A small contrastive audio-text model, trained from scratch.
Training: muon at rate 0.0016, batches of 64.
Data: trained on single notes of musical instruments (NSynth), 184686 training examples.
Rows from block 11 of the audio encoder of a small contrastive audio-text model, named by matrix and row number. Rows with one number within an expert belong to one neuron, the router's apart. Each number is 128 + 32 x the weight over its row's rms, rounded and kept within 0 to 255. All counts start at 0. Numbers have three digits each. After the name is the row's rms in percent of the matrix's.
After each expert's rows are labels from the 100 clips, of 14976, where the router gives the expert most weight on average: "top examples" is what is common among them. Only what is clearly more common there than usual is listed. The data: single notes of musical instruments (NSynth). In brackets: how many of the 100.
# router: slot weights (encoder.blocks.11.mlp.router.weight, 32x256, trained with AdamW), inputs 172-255
# up: expert up (encoder.blocks.11.mlp.up, 16x64x256), inputs 172-255
# down: expert down (encoder.blocks.11.mlp.down, 16x256x64, transposed), outputs 172-255

# expert 3
router.6 092:144133114110097145175111097222147121146171083110125152087109091104088143114133108137103148157119120052133136145163128067099070082125118134165177134113073125122123106095168126111135162133139119216087150094070076140084131092113136123153178139096134090112
router.7 104:172143069102083143182101103157137122131165095142155136098089088092109150079141128137127155123103156026133099144144129086105114070077108194133132151114080178128096114125177115116125119131152115211065152117100094106098165126132138135163161148094092104126
up.4 097:137096139094166062096155095119079079134201157131131110163171155115093095129131061128070127114164214104138127137156093117102119170169099177085118138121129151069143156085114155129123118166092127141082073139135122150177137136121101093115129086095141108155
down.4 096:107114104109091107102085079142122120142115170169193104125144153140151136149157079144134142115142107104185094164157090101124129131174110115108123081083142121101145115184129131150104160138143136038116140105131130107066146134184159164171012111126151160080
up.5 098:152100147064089143102152075126130154127118171117120141129154151079135120127174098114113149169081137151120128140103109117117126164130127103107113128127149159163142187074175170101076200172121180149140189110112049075107067136111115106108081070177126128071
down.5 101:091149169123089079134178171119160184091162092078099138107168065100137101183152121181064137126131155167141071126154119099083187074119152099086166068079089139122091118111115135127092163131181116160169087131145119163102174098139084100220154127149140147089
up.6 101:063105078109112066142104123124072165157191081096233145139143162160107186093133103154078148122118139146161093112080148099139176133107091109125141133164135124162130188065100104154146114143134144144109109115153098114158071135110085126151169138198141175099
down.6 107:104108072143124146121159094114103132124153133145155128096175124175098163110117100117093138119154141097111085105095121159166104112094113116086086090107130137076122153111133099115145064166160141132121120150136145106094108137147137104125142181124147153134
up.7 107:142115128148151141121115111156178109110099109090092130061057151097130084137108174123155122101166160142127126114083181115100142095204171095132147098158150128147094144099120147178161118194153066240097168189086117151157066114118120086119102130171161061056
down.7 108:151123174118165152108101138134125114173134091158101109097126101113137087117129114125126148151161151157083165135146108072134186104158171145154116122164134133115159087166067131172143136130126124132169137143172155156187117110114114100172186127135100155133
up.8 098:065102129081110135132085116134073159182093157156129134135161170120160107109133181127089114140083148131117122128079187118129118118126111091153097151062106159134053155124147118147118153119165084092133091165094113169092191116066128134174079185111116086140
down.8 099:105107166128081088117180112025112091106111126102160114202092114098129173126164157120153136147193160135193140091101096153143184116098161178136142140158146133132104089106111152099138136160090182133113148106154110091161144089159098117079102129137129103116
up.9 104:127176109155082182117168145083110152117147109089124118165090117192139099091099098197147149133121097163111163095171062154137141165093140116101111126148134165143069154149128179178062091130069176095187184103090148164172086183135145164172088146126108153180
down.9 095:096128126092093152143109163079143132123115149168170144099064129164095104108103082085160117095157080147183163119122164129122120101209118129180131114085094125134086128129156121133154086091151130050191126107112141141138069116162190102177145112146147091111
up.10 087:167166164170114169042141117036133130135154116082198136128111144099159116166146156102157129095163088132146148159155064135143085082123076188087114136129136146090078135130154163161139151118117102097119134087120219097149124147105194124155087160085098109089
down.10 088:115085138092165103074138104191102125114112112160118150142181183128092129139136123086134102136110133135112110115168170106143087121115089108082195145161077175124112145147134163179107120114077154185156114148130103099198090080124181086116113066137127093123
up.11 098:115139132081087098058094125176106085135156116118193085105150104122070154096166119092161100128096135073117201108133140132103095123202130087142116149155150092085175085115073126165088091130135112128065072107085095145168172118159152139086113127116145201114
down.11 094:122091153087102117124164093138115099123115134119161118108084141112126155123107126090135142168112135154159128070240129189160122176073045102123120095097124087120116100152172119135145128129063169141098126120174152155139171141095116123100112145157103100165
up.12 110:083122098124125110159162096099176134110180137155097095124186112147096130108118123181099108146111075103129202134108106145158111114139202093057126091101178064135102092153128118088125111085132112107145122115121063176155087055161187152074151102134125170068
down.12 107:134157109140117179156123173137125135090169155161146157103113138158089101109079156106146136147123104127151140121090140109108117109077168143121124148134103067103100086098113117140205110127097118105136112210100107100121092149107101169125137158113095150073
up.13 100:125211163173118151103125141125098084048104104146123086179070108158145119142135155099149130149144075099148097153154162089135093149123113133125124155050125176182189140137153137138115093156044170096119140134118119216205137171094148129142120132099142140073
down.13 101:111217128105142149149116117186147116193113162102078172130148132075086158071134085117060123111165119150161090121136100101083116117148051173146094110114157186185169140112151081176094108086153140103161160120185116151142147135087136195136122126195115111113
up.14 092:017076092113172080095091092096121161175091082170146142178116100203103153157160064161086128152132148112122078110220097152157113147135155157142106143170104173119152125053112092144151096152081148171183164117137104156121126147094135165112118177111136133161
down.14 093:070118127194130190138125070127092089122101133109128113165184131140081144148079107098105112182060135066082136115118091140123148180128145062154120131190160091163057077084128167101112124164095163103162126119171105105170117095184161136136140146210132142093
top examples: guitar (56); octave 3 (55); pitch class F (40); note: F3 (39)

# expert 14
router.28 124:111171176156099145101138203163115153153137078145074087139106119113134148127117153117141117140098176086131086165104128120073148169153113139168083165098100111081092119131144133186100069167104127126193168112136165143107128171097120134154111116095045094130
router.29 112:090088173195112128114171136163076148145153121082108054114106099115122133125127153094172104168149166115082073172184128145087131106107080160161137136124072159134106135108143159154169091189118167154155161070106143092090118106093147140149075090091102110162
up.0 091:147177146149150133101169100119159092135139126127156111193150208114144135107163135143065120116155098105145093160193119115124128114126153167066098081157139138130141142153115075160081109114117161154163149122117136140189084229089170103120069174158062147070
down.0 092:140167099156105122121138093129155075105131131163131184163171122173095108134108074165157121124130150072068105154080104110128143121148141154086157151170131126133089111177178151140141144141125085149105183166107067093106080122137151131168198103222131155162
up.1 092:111110117115107125102150150124151141175155144107176122215195123153117099090131118137152159167119141154129143111143096151173136145134117119073146150090137146140135109161200111129140095083104097148147115142109101130115156113112164225107108129138183141131
down.1 097:142113132097122178155144178102132168142175103161079135107150149156109151159186100105118133140130090064094193128088130167075142108141126060118104100126101145133100178138066176112085160112180107139121138113141067135106107098156077152124141097104187104116
up.2 095:177105153090143133160141208105062101105104138155153143117109122120105140123109105138103142102134096152165101121151132138145128163113113157167202114112110067083137144127160156113101208161103057098101221147107175117152111154139083131115077108118076026117
down.2 098:157163115111124106119066101105098124139122164144170136141171104116135110177121092146124142122148126069134135136123094134158096068125133097165102156141140196106208110141185092169097096102112140069129065127140165114129181090088187188157192123100148161203
up.3 100:113127051143142064084127103169094106110184143125152142155109146157152174102063063101172163148133162149155108162152133200150054112164093126184125151175133159099171133110069134164116177190129064077067121164127172158120093145144136113125078180134144140156
down.3 103:151140111123082126214097155142111128120149085082136091108135140114100192146129127123129134152115169138143126166096100134129126100107102109135125174107148135132120182158146123171155160192155207022128130148059134058165131037124095110156135137150093129129
up.4 106:111119160103084123118138125135150156127131150166191107176099105107158124087193095066105135126166199078136092097137166106087102098076110163176121108120143119137152134120157148121090108132155095074174095154146090122106176090170144096084116125089120112123
down.4 099:152129194119127103149116084201100127114091123151174168142135136144048180164121187167113120145075125110131111185122113135155123059113150153122089133125125145176142127122116145128101154119131178132109120140125190143139111085128181135153118149095165155102
up.5 115:174086175154098125142128139122109109127149133128173095120136139124141129143121179087103111095094120193179202152124111139073130157126175068145139138115174106093138090169113164124072139119150156072093085122132199076097208152199148169120119087121130123150
down.5 102:082124129121119210143143135095118133151149088191090142152191155130100124086053067181100084119131169098111163156082175128136195152128137121161128158154159099160152130082078070153134123105193149127159165116181065148133028148104126131107140124136107159096
up.6 095:164134094093107183163104232107117068137081174157116169134090125117126114144154126092144141086164138118186142086172132134102125190044132112133176148113100129122170130102177107113185123106184087127175094160134110117082176159110156147169104218081136151096
down.6 100:152127149143176123122169128137161131154167138180103146076184113136136101101114136128140137117119144137125156152077160130154087124190134124084140125127106139105121222111073137126105102143068126060089133082147115132164140091101135104116126138129132098075
up.7 098:169144114100161099178140161136164125124114111126147159104145126118146109153134118164121136112145135110112124108103134132144135116134129137169133112185120150176092151118107157145179110099153072096146135161196132115143193118136160099125132114108136119115
down.7 103:064110169133187137083132114099129097153032151101134145169190161128134167074200156140141131089099153138107146113164137122168152105100146138117157206106114146124085127127168163136129123121123211131127107092144089125146128111142105157092126068145129139118
up.8 108:133148129113151167130149071127169095092116174143161072206126099099149093117091114172075108117103117066091148109068148149077135080082142163145158127115151155151104156149179216100141142140100154144004117144160132141155133137166174113133127122169102101104
down.8 097:108146166135122050157131118128143132170135137108154150109122066132151110047139169091135158085117159175140133123146093143113171101123108122072109154118154130101100092108127102173086129114050145148137086122099134156137133118188153103091136165118134142115
up.9 099:147080106047138112166084158140151147088133133138095139087128170114134163119119128179109102134110110083139176088122140068112137138137172082127062139156143099092117173102166110170112121101123095073170138169149099142110184131119086110162177126086144082151
down.9 105:125062155175142143116133149116104075152101142096130134175105128134160134139094116127058101162175139129094119175114132170125109147110160122119152151161146142143066155164162158119127145132101144141118156153149087153171141134141134104157157162119166151139
up.10 100:123102113157114104063127136091081116126185104155152101142143158121140166106203153140139089122086166138137122137177127145082149137168099090203141130082144091114138126099126107097145138189152139111110097128168135115117091140223106147085118106151180128143
down.10 103:103062148086096168126182151172181120205149124076140133134147162135125122140089083147121081127108099072182123139133108133114151098098078145102140064114067108123074133129114104144102112044156133117157127122108130151126114131106111199135070111142123135097
top examples: octave 6 (59); pitch class C# (48); note: C#6 (44); pitch class: G (27)

# expert 6
router.12 113:152115094115044139098116096101104177110114155163169114134130115073134149161190160104128140168096139146102080132177141093128092106090129192150155108135069157106167133118139135113159161156105170119111168101107186067155132113170157148210120054103111106158
router.13 118:156129190108055152176143137128125182164157171179170050157130150077155138165123181117125065124070146095124132156130160082125114124152129156144166127087110108120095104143175110119142118127095160119180159119081128082081095090159168147159107095095091084141
up.0 105:125176066102076117125100079136129150113152121170142128044142090117076129145199054096098146116071123147057119101184083088098079131111194097150125125131167149098171126096123141086134115169120086098096192110136171099110100108163110141131205125081134103054
down.0 106:106167129093111111116180113139132177063136068119139144073155108151109147136145082132092150105084147120121077151101124133159143115080079077074127123112089076123110120122096114111073082190138122127142039159146119098133129176134092093105087131119155191194
up.1 100:111109111144163127140142165152115106201078092096127066114097146133127138145077155147174141161154140142152092123073092120087195128182149162117190087095086202124106081146108142152169095107129113088158060117091110083146153132120175159141146080122132184152
down.1 101:122094077141106104154133207186141108156138141097145178096117087085097131117179178085089077106125118173150184137150121119113175124174147152117193079117164125148050175152154092171143083112169098179138119119176137093123125147116136091128113160125105128150
up.2 113:097041048136139086132161126181074083181096144135106119131152154149119160114135073127084101123169126084134082195129103119138085131184108093165131175113109124139184146165095095150136173119144074098151109149147111120180148112074138106100106118101120111133
down.2 106:184167116117139166111146101053089078134125088183196139147168125083110106077069160108164120167099154126114131109135134103063166151144134153118125106096151110168109108119130145106174150093097170144097197151139123155175209169113123175168170149077136091115
up.3 084:158101061047093135142134142119148126181119126120098151150139136170135126090105047133149110092117102099128142115147150207110106116123139117196138155176155083155056160122125098151112119159138140189075137127118124109063135122158094081140142079152116073083
down.3 100:091126112160110145104090092169054144129165112107149091025094108125131109161117158148125093117122122101176158123123122135142193073106076118165096154170118172137083130151158137135141097162088173137118131145128073094165117142118154111140132110153214072096
up.4 091:076121142094135063130096178047131122112059148149121093156082150148110117146148126112140186121100089189204129122096172147164130137078171108149116167165131101169076091166108119066158154178128141107133048108182169098099114082199173139128202139177161156152
down.4 102:144106151158106186156090165185137183169154097078121129083113113155093118115120101107123107129144135114105125165192111118099169116209116180136085159094103149167159036101113147192171118133148126120125177114177140165075085118133127134135193106082133132109
up.5 099:140142158152108183089074149102155085112183116108116108116147134104150090123108129097144174167109112173145177113132088125139097198118200097058106112080120084113150096165156162177103118096124096147138160147064153096105157101131141193090134137089073105123
down.5 098:162148155140150121105155152134147073149166160130131126102138080138162088126138104124105117105155121162122154149174115137092158140125076139141145122110143155127044134154111077162176188109182142108134133108171073136140093133184145119157072150118150133138
up.6 106:111155080107152159137131136122096128143135082157124136198143070132115188157146104125108110162091153135133114138142189113111118104129162135164156156154161111170160107166110115149108103117094036143065135204208080207134108109132147144113137143133163145079
down.6 108:106103177092106133096130170119128156092133111153150097111112109132082155050105135139103164184117143081112086171095160154122111129120114125144228071090180113087109184088143146085149132110109100132195092109087129114100125096083110162112124162129142082140
up.7 091:120070111147144069161155125064102121107115175183135079077089161122147133138130171083108115123150137156160091135113181138137129144138115157119071148173185125138130134136110131063091106095140135110153108105133159170136079070145059112114104052155085108141
down.7 099:096148138164071141089111147161167144109107133129161020108137135181180134144080164149167128111130155140145118134115106078141141083128108077092126084120138120148151128126104159163099143144131136126148184162210077090124142134123160148092114119112197124088
up.8 095:101086076128101110177103160097129129140176129130188134121173102143157146198146110106139172123133094128177115152200094162149133096061069127115040135120221104122094145091132135036163146109105116047089151132143168159097150136166145089141104116128138147132
down.8 100:135112145087135108084150199136153196146174141128116085123140092129163149161131136083143164085073108167095137140162102136143205109154124139126217115155110156171098141150115083123105101208094139178151185098148160106164112082144136160108182210122164155123
up.9 098:152154122169157123177121162162108114065171090145072138148118095113124098122109115134078151101139170195106175135116161106132159184170149175135096117153124115064160091144177137183178120076147108165119129140114095119128127161084133094040061101148084066148
down.9 106:124092131131103150120138101104111087137079176176129117129143047132080127113101184087131121121227139170147092097068151142093104140120133123151135101153168140129106141130120109125158108125124147066155181182163161111145137068133139140120156188167152062086
up.10 089:145114126106153128114141142141143158173125120115168108123129128130155072154112158119148091101129105132136100092101111098112096121135122158087181117123084130128004123148179131163120175113161167115123052132141110088083152125139188148167096128089100111149
down.10 092:153089112134092141081136127039178059099122057186142161142132121122156126129183110109139166133156129094145172185127086120133102161122147146157159149207104158130122117140093139123122130034082167096170120135015083096145115079158126105074132097131108108128
top examples: octave 5 (49); mallet (42); pitch class C (40); note: C5 (36)

# expert 0
router.0 100:088124115160057128129124101131174146128128133157124125104056102160143183144197143110178121125132158127128088137168134152132139120130127156205130144154130156145167055134115146095130160181100131175193181076120154044108088075196079180141149114140135103153
router.1 109:067072109146049131102135081146125173154111146159129074110131109128159143142145143113189112086133189124136096151150150113112116081146117144201123142174140139112159109121095142129191137189091140179166182091144155117095102091145098154112139072183111125124
up.0 108:144123074115067103151100105086154118097164122157175160140141135121103149140165084148092148127193104178113149109177100109166097138106116170139046084136178189129110159105140116077126164118089124147186139097146102094085063111186104148098147100109121186113
down.0 102:131110171089069082160095120149175098142100162136157157078160141082106150129128073042141152104087075159076066136143119174105121079128146155102203141107203055137109150095116083129081142108138087061121157131097113119123099144164108143117133144151145120120
up.1 098:115130114117129112126151126133107148147170122090174157139153122125170117049103155142156074098134159133160101132086132187096155081115129174112184093147056138185072085108141114168152109162149114168126097167144126172158100127162086119146111169141180140129
down.1 097:138056196141146056182096170093115163156142146171144128159120141104133124117169186096132119159092124128102096077144179091109095161080154155221121166127093134136148175163128130136128154157131122150132106108110105151090043119058130144123042144141084121162
up.2 096:116098101084162158148120135092111178130157154199105160099159126093127127123161077152033143133151160121121126069158099107132171198157172102079134139097120214101111139114126092135169118093128099131097125169154129134135089078201125151137123112092117145185
down.2 101:065112157129104113051100162173124108134151122082131072142181129168129168142084100144136109132075111075108141129208160182203116150131138118130167144152156134126139119142168210119113130165169113185151120117138135163138113133142116093058100131123132203076
up.3 095:133077126097121142154089121180109136148083188189110097154113100117115161095119108150105164105095113098101120071114135139141131070168079192096168131176109165144109135125118100087137164128148138138153077103101148074099125116080156106136225115096138131164
down.3 097:075123137105165146145140157120113163146180120113104098205118166109162136174182132244107088119125211132149114171106121105117095142115092129085151172188132144139162126097166133106115130101092152100115082115158173094133146116133129151135089085156168175108
up.4 090:168112125137183086151131139095141106103096125178157160210150082112059136137129150054105166136061105117096121120190125133144140137106147053131174155094107164135091175160129096128103144135094083109135150170197106157101133162121119081115141196175116109109
down.4 097:106137132175116165172124150039118078158139130098128122104139146112097130094143120097094143178106117121111180077053134115095127121131147159130157133094129132151140105116131127136154176157117147065091075087136149195106112145082101140162152173103119143193
up.5 100:139151157098087101153091125103126122108062102131131129116109221085159065181167140206065121119120066145112170033167157102148107164105094112133094115122154147125137138097153135129116121129086127093123099080148137117182125122094164138143154165092185105108
down.5 103:160151141122155154098129116128098158112114145136176179112167160087094095102110126088156167120105085122190173168155120122088139140136142123150159152087084183123169096175153115136139125095076129156114091132164125112134128108103157114136179149118138139121
up.6 103:085199165129128127123130149157132119057098126134142119176121090093112163108097173139127080158133116148082063159125097153149165167153101122066169178125119171141124131092133147116093163055105140134115073164165154139080098120139135106119113104073072071097
down.6 102:149107109135128171060090108149127110142100171153070135137147156091110138140118209091120176116093122134157107106143122176093075159120146111162069133157190110115133114109163096179143169105128130129160129099121146133090137106123115118072147134130178067073
up.7 087:188189124112181100126148072135119097156125097099166120212126101186118098116142164129133114124189120054103103103130131104122099101125124138190125121119143181160123101136146159133082054139105130095114044090116096147112140113102140111118078092074146126117
down.7 098:069125129042144121152140124168130156181076128159108186101097167123120103149086150129093070136167122154113083124135130142183111135179057140074137162135101138155143160126096115133137154094126135154150191142124179128124152126103114194182148073105145106179
up.8 099:124146135135139144172086145102157091155124161165066117136178108089189174133064183154128133183102087200128102122133115125143143107147167126095100138098142149053092104118131107072141113013180108081139090118135116119126098122205153087087079158057147113167
down.8 103:151116077129158133145144152112200134116146129157119149109100140141144143152176170088110100193092147133148148144125179142149059153132160072133129178105113120175049119158110134136111194157127137130208154076094089145080082140121143142118175103149136154106
up.9 109:138154130090094125132104108096150134100162144182207137121141106075143107107115110127130117158150097090151091114104098113108107037040147184157143097157155135142087108143127163139111147120109120102021088151103090066140154107161153108144133189146118122116
down.9 110:179090149164194139087102126112129108144094078076202152210135110125088122137152096125114197153144115081131079190129092130156153086074127119127093123078085163119127110144142146118094067107138152087094101121142035123109122148069186116109139159087161194116
up.10 091:140105097140107130115108146109063119036178150128201086138161135110119181131103090135079124142113165064162150162162164097114104129181126073151126101176073089094131104113146122077099083133124129121141124116129118117057096107148169097088184141096153182143
down.10 092:066129129100172136168157175123133142123181180165080096162137151139133126079123108160178079218132121120151135106081170130154125156188074163126162135118122130138154148106132089145100101123087133110082093121114102138181149132114159088150111125104131084067
top examples: octave 7 (46); pitch class G# (41); note: G#7 (40); note: F#6 (38)

# expert 8
router.16 120:107095144169071087090110176159085161130144160148187129133081106121181168138150157116136182157120229136150096135108168135071148117088153169164136150162073141123130113101110164129144159173110113128080146161135162092079116162161114120149102100116107055155
router.17 088:139104145150117154152105168153089191119129070146111135128151126126123164139136130101161169125069185159100106177127174105124164105050117119164181164133082124112088162115140165095122145175094110197105130106116159107121115136118137144193178177144118080117
up.4 108:123109118112136181178134059135169094181186144158193088149101134125154119095111113140111164056175133109152228102125155126069140139226158138132210127088141131133107137135155104160165106144178125213107143156129068078091132131094161104166131169139119104128
down.4 106:142116150179146116097160136066101096206114098169153101117104122132109117109114138178171143127137064107148120175140103093079083112123163103127139104114071148120120105076115110148198111128109181134114121058145103119151111201094195142170106121091141082121
up.5 097:141143113155112159105109124055130198060113098182116140156093075093096161120181174126089128155136082192119126083133109120131072139106176152077153168188133131171199150102143155160107121120111132165108138142157139136148156128129070158095130129117125099109
down.5 098:113151120111112119189134137171091161071085085139133098064154140118084170096159099043105101121146142065167171109135155167150144133095125107079123133104149122120145095091137155087107085148134143101156114147144130147056083145188108111148142185112111119064
up.6 093:120091196082128090185100154165124066203118151176127147151074148127172166069125169129050179077152094098204100113151121167122125170122105103154103148146095133129185099160113113147090162103129149070139146093137105133103159128114106123131108084128105146128
down.6 099:167149145133075163105126119082104088170180194058135139089165193123122132093106105093144073134138157154117195152101089121160127089109152183146178113125156138144109188178123162135125098165103213128149120110160136156121125114142153112146140153112170093116
up.7 095:132126099138169082134149084140114063050143095154097158158104180143102125107151082122135115115120127137113081193109082188158159125102088096100145143172175151184146133117100121092157149145139136155051174158119082086112075155163093123135154206161112164139
down.7 090:097121125152068159125162149090101091128117158132146131101126143100153081118127115071100156123051118084142096123127140151152147099101158093042075184124120135187096138179191134099107156133055146121164110137109110110099131091123176142170159149088103135104
up.8 106:117089130125118137178087094128159130104123127126148131132113103180104164119070047174145187137117133202109139132112080106150134152081080128125127140107074095171131191117151156120093149090102168098083155123026152115123146162121141154154107127126137102116
down.8 111:093043135151108127117140078055086121132075143112119132155117110177109198081146115104131138176191085176194103199096128155137129098143078080186135133130114115096094203115139041087153158140142109154147124112131101119116095144062122113156127081119105159091
up.9 106:195177120107150153188114125158136109132146134134150107163111088055137094130114144133083141173116131176112110116100174107089137119143184116104217105149126160116148136189145135175143142099101079123077099193156105089097152144104145087130125120164118094088
down.9 099:179144154117199099113145136147181138180126134118138149128109123091046129122109150066151127120123159110094118063125106165134095060140138173067120112129073144129127156121157130124080121201108208170164143156156165087149167152134139146084162141134134145144
up.10 089:173145166184130109079175121130121114178152147178154107098167087121092112108151116105162131184162123092144148096159148162070041150173118084158119120098141085123133143102105129135157114114125069131170181102086160082125142126071190129135149158115093173070
down.10 095:120138107132108144206177085136135087132088172128141127142105123130106117129092131123156125114133135130168118176169125103168118059139102113136131112081076100144124086112064138110085105127137189122080093140202100132145172087086097110074134090157101091151
up.11 086:138091086124118128065127089096134152171141136135198152152155099162171154156147066156088170122126174108164156138124133088077144135139072141163081139096121155110056124124107106153104120121178144129066050165145122136133076143142171094153113127081151139103
down.11 090:168129169111116098106149096125131104147138141126128164088122128162146083133193132148102112095129132127097085142125162070140115150101120142098108099116091138088120145196100089106116135150141100127074092144100115146075153144119081163108100134133142115154
up.12 095:113107084105096145139118137121140153113085120151166113160142052205115143122119183155132141146129157127137112138109165110137145095032114152172107132138130167114119106126162129117117086097098149113037151188143134185143128091125134131120180184117165177165
down.12 095:151109143120139111055071116068083137124161110176132139156125111125142128114134090101072102126084122191135119148153155130114137111079126096168136134124117152123136187148123047127106138177156098104137079094155173109116087188091106079143138100134118179076
up.13 106:145141117134143132119127096104125134109119157150113116165191088165124080105125106183106115105118190121083151134157124123147129105148117153063140168172140181131069100173106083133103112086158161124109101125162084133085107100125080081090179114164157082142
down.13 105:126107085136188171122123132167103073112121112171140075112147085071086135148142148166117179143102142164056132131103197172125168132118168107053127140084108148124118119109119150151146124127078160205107117152052151111092132146137093116119146123122104105091
up.14 104:159109131149137117105143086115093074104168160130192115196069148117165123128188061135129166136206164082127054097043139109108157117180070186156092149119146203147162096082139161108117147155050155061170068150153117142108136126162131103093089116182137136134
down.14 103:127150121103156126119097157085116115080196111149085101139131174160161161107171171157179122127104128154104096157184128093155111187185084114134121136116152134101113168081144064108078177085168135060112117163090140105097109169143154073136124107041136141093
top examples: source: synthetic (67); pitch class C (51); octave 7 (45); note: C7 (27)

# expert 5
router.10 097:159118086153092126136119132147132140130129099146172128112090124099127161110174104060123115122134125107141077166093144110115108075075081141186146150135122188144078120117121109155116144136104115159098091100101079076075131112173144145130144121104138154154
router.11 080:148086057133107127116172146113110145133120105144150143090139155113166151110154092108150181128127102106154073166115131112121134048031092136163149117130093187150117113111134098101116125147089088146112086143133111092101051139171133156147149090102142179149
up.4 110:117100095081117134143064083112147161093151105105188130149196138157096108143159141168099113143106087090109169077145124101183117154135143154105105140163139149124090175090167146097100100110068159105151047091163080133193105152081196123099157188092150155112
down.4 103:085134101075115134107119125128103095129084136160188190225120147083110152039119089089093150115117114090169116138158089159095126135077094082166125109149081130113097153153121140132121136083113110117139131151104109122119118117109078166149117100165119072139
up.5 103:114157174056115168162095145129147122119138103137106105159167147140208119123176135097128106190104126127103101095118095123150109169088149166050146149104165122111082147149143114123115139134119127095122096133054130167131135148121131129145097109080109138106
down.5 110:156138120096113070183138062066135121131091103162172114162094181076138134068155119116147114126090066139153146119120124177177087136118093143207173144165168128120125148117091114040108074104082149118168153059101126147132139156123145083136157076134052115116
up.6 106:153114095108077111147161102191127165092088133086098168091097065123149092171146194119163103144139126211091089138129141094143154176126132114052113122110146098083129114148123177113085144133090124182189153118165212151123138119142113123128126150088108161067
down.6 096:153164123121145163137086131098150123108075114098020167164154111119125129071118143068129085150121103158095171117143145122104166150153105136139151134106201146059130157091119171150143112096091111130197119107103138102154089112064118162109131117112110090109
up.7 105:127153057152075113137095080132167114117120107123194182132122191154125111083153088154062092105109084093123113165117148115129081082097133113143116135183196135169145106153065147114153149142127105202050139131187090124151160087078132122147132101188101122066
down.7 103:151143150150139121115109098158074169124089136104163067104162127121154114254161166122138135088064113093090136097179105145152129179087110101089113163061147133095148122093118163133186123140100165166073068120086094096109112103104125167074195224160168147145
up.8 103:121055202136040141142106173155095116170162138150104081117088111142138158107142143121086111188111210097122079123089165103090152136146169125176138136118105089105107090103088130124156146146153130122074153109150182132100137135161137143127096162126125101169
down.8 105:070113197135146116168127113091114189105117110107067080128131106085103133173128167093156090102164101120130126162102088092123144145140125129121105118173107139082086143091210151171157143188098087158211093096125155153141096158048157183108156069139124091125
up.9 100:110147105081157116132097118075140121110115138107120157055191109087139118197114121086199131102141167112180123194190109086109148175106145083180153080078126129139119124107105134135171107137174164141138115132154147067133203133130154172176164067176138138106
down.9 107:185153130212167149135126128094084142150132063159111097155125123128114136138110119114135201097131100123144139155126141080077165132128083176191122168115184109092137129118126144159125099087151202130119084144123136158170162150099141150142101066098135125091
up.10 106:141155105088138102103127179162180094076111147125118149052142132160128144133147062084210123082136093163123117127190109093173097076087146072155128094167122170069147128202106109143123144156118106117141118143127143127141125120096111144101107146149121140137
down.10 092:164121125120163130126133174077086112182060094072103144119152121131164122177112145108124129154124143185180075112175102156118141169155105127138108091076137104124160099116076157122183121105112102143106113111154146129178212095181096211095088065158129106131
up.11 099:108121152101157088103160091100089129118106147167180139198104156101130154122128127137097162091144168172148078128124139178119185159168124105112116112095135135140127160105180144111110151142121142096091148106139131121137129133229082109128161113144133152189
down.11 096:099148128143085098149167149121128166120207132130104117167088183106134061133107138093117128139132102166078105148133116144163121142122119165136154145100120112074136168066161132172101146106119149073188127132133144164132162144162136156161077097114187163117
up.12 104:076146115135109136149119150064125130107135147147091153117084150159121187102175174143148153106084198057146110137138160141075153182123134101167143154125205064139193164079085112213138183158152132095135109133167148186168142134187128120113141126108090145107
down.12 108:104125114155156110077090127124095167079139098133124135141126085145135190117146124149224122145147115160060149141140085119131155119105098151123096143104091171089178150169093137149141064093095069154186102128112110115171128130121083142164179113167117081152
up.13 099:134139181086189126123121127143126110104062112094104131119106117157186140131105167124129105159131220163126109131132129095157124099193100099142131118120130107113168135133111106175122128108165149134127134100123122139117134097132093132100077183156110153120
down.13 099:133080097137110132105147131169138157076142116104126066073203143084115159174188081122109081154128059137122160125149095081160145151126106146163140097119138182143093109208098176194134129212092120107132124149117145109144106101106131136147121088129171186166
up.14 105:152133157098112183183166168150156185151161102087109129158152118153157127152152108144137151150113102098117080137108068137135131156079059187087134052103185116142119159166142098171070120143149125112173123089092165121117069086166168084168100108133166165140
down.14 104:119112070163114117093106060061135133144108105098108161086098099119099106045116107129111122159107088145109150157126122175062147103111146119154109122116135155114129092091133149132144125105109140158141125143104134102131178096139092126143242127138164194122
top examples: octave 4 (81); pitch class C (60); note: C4 (56); pitch class B (26)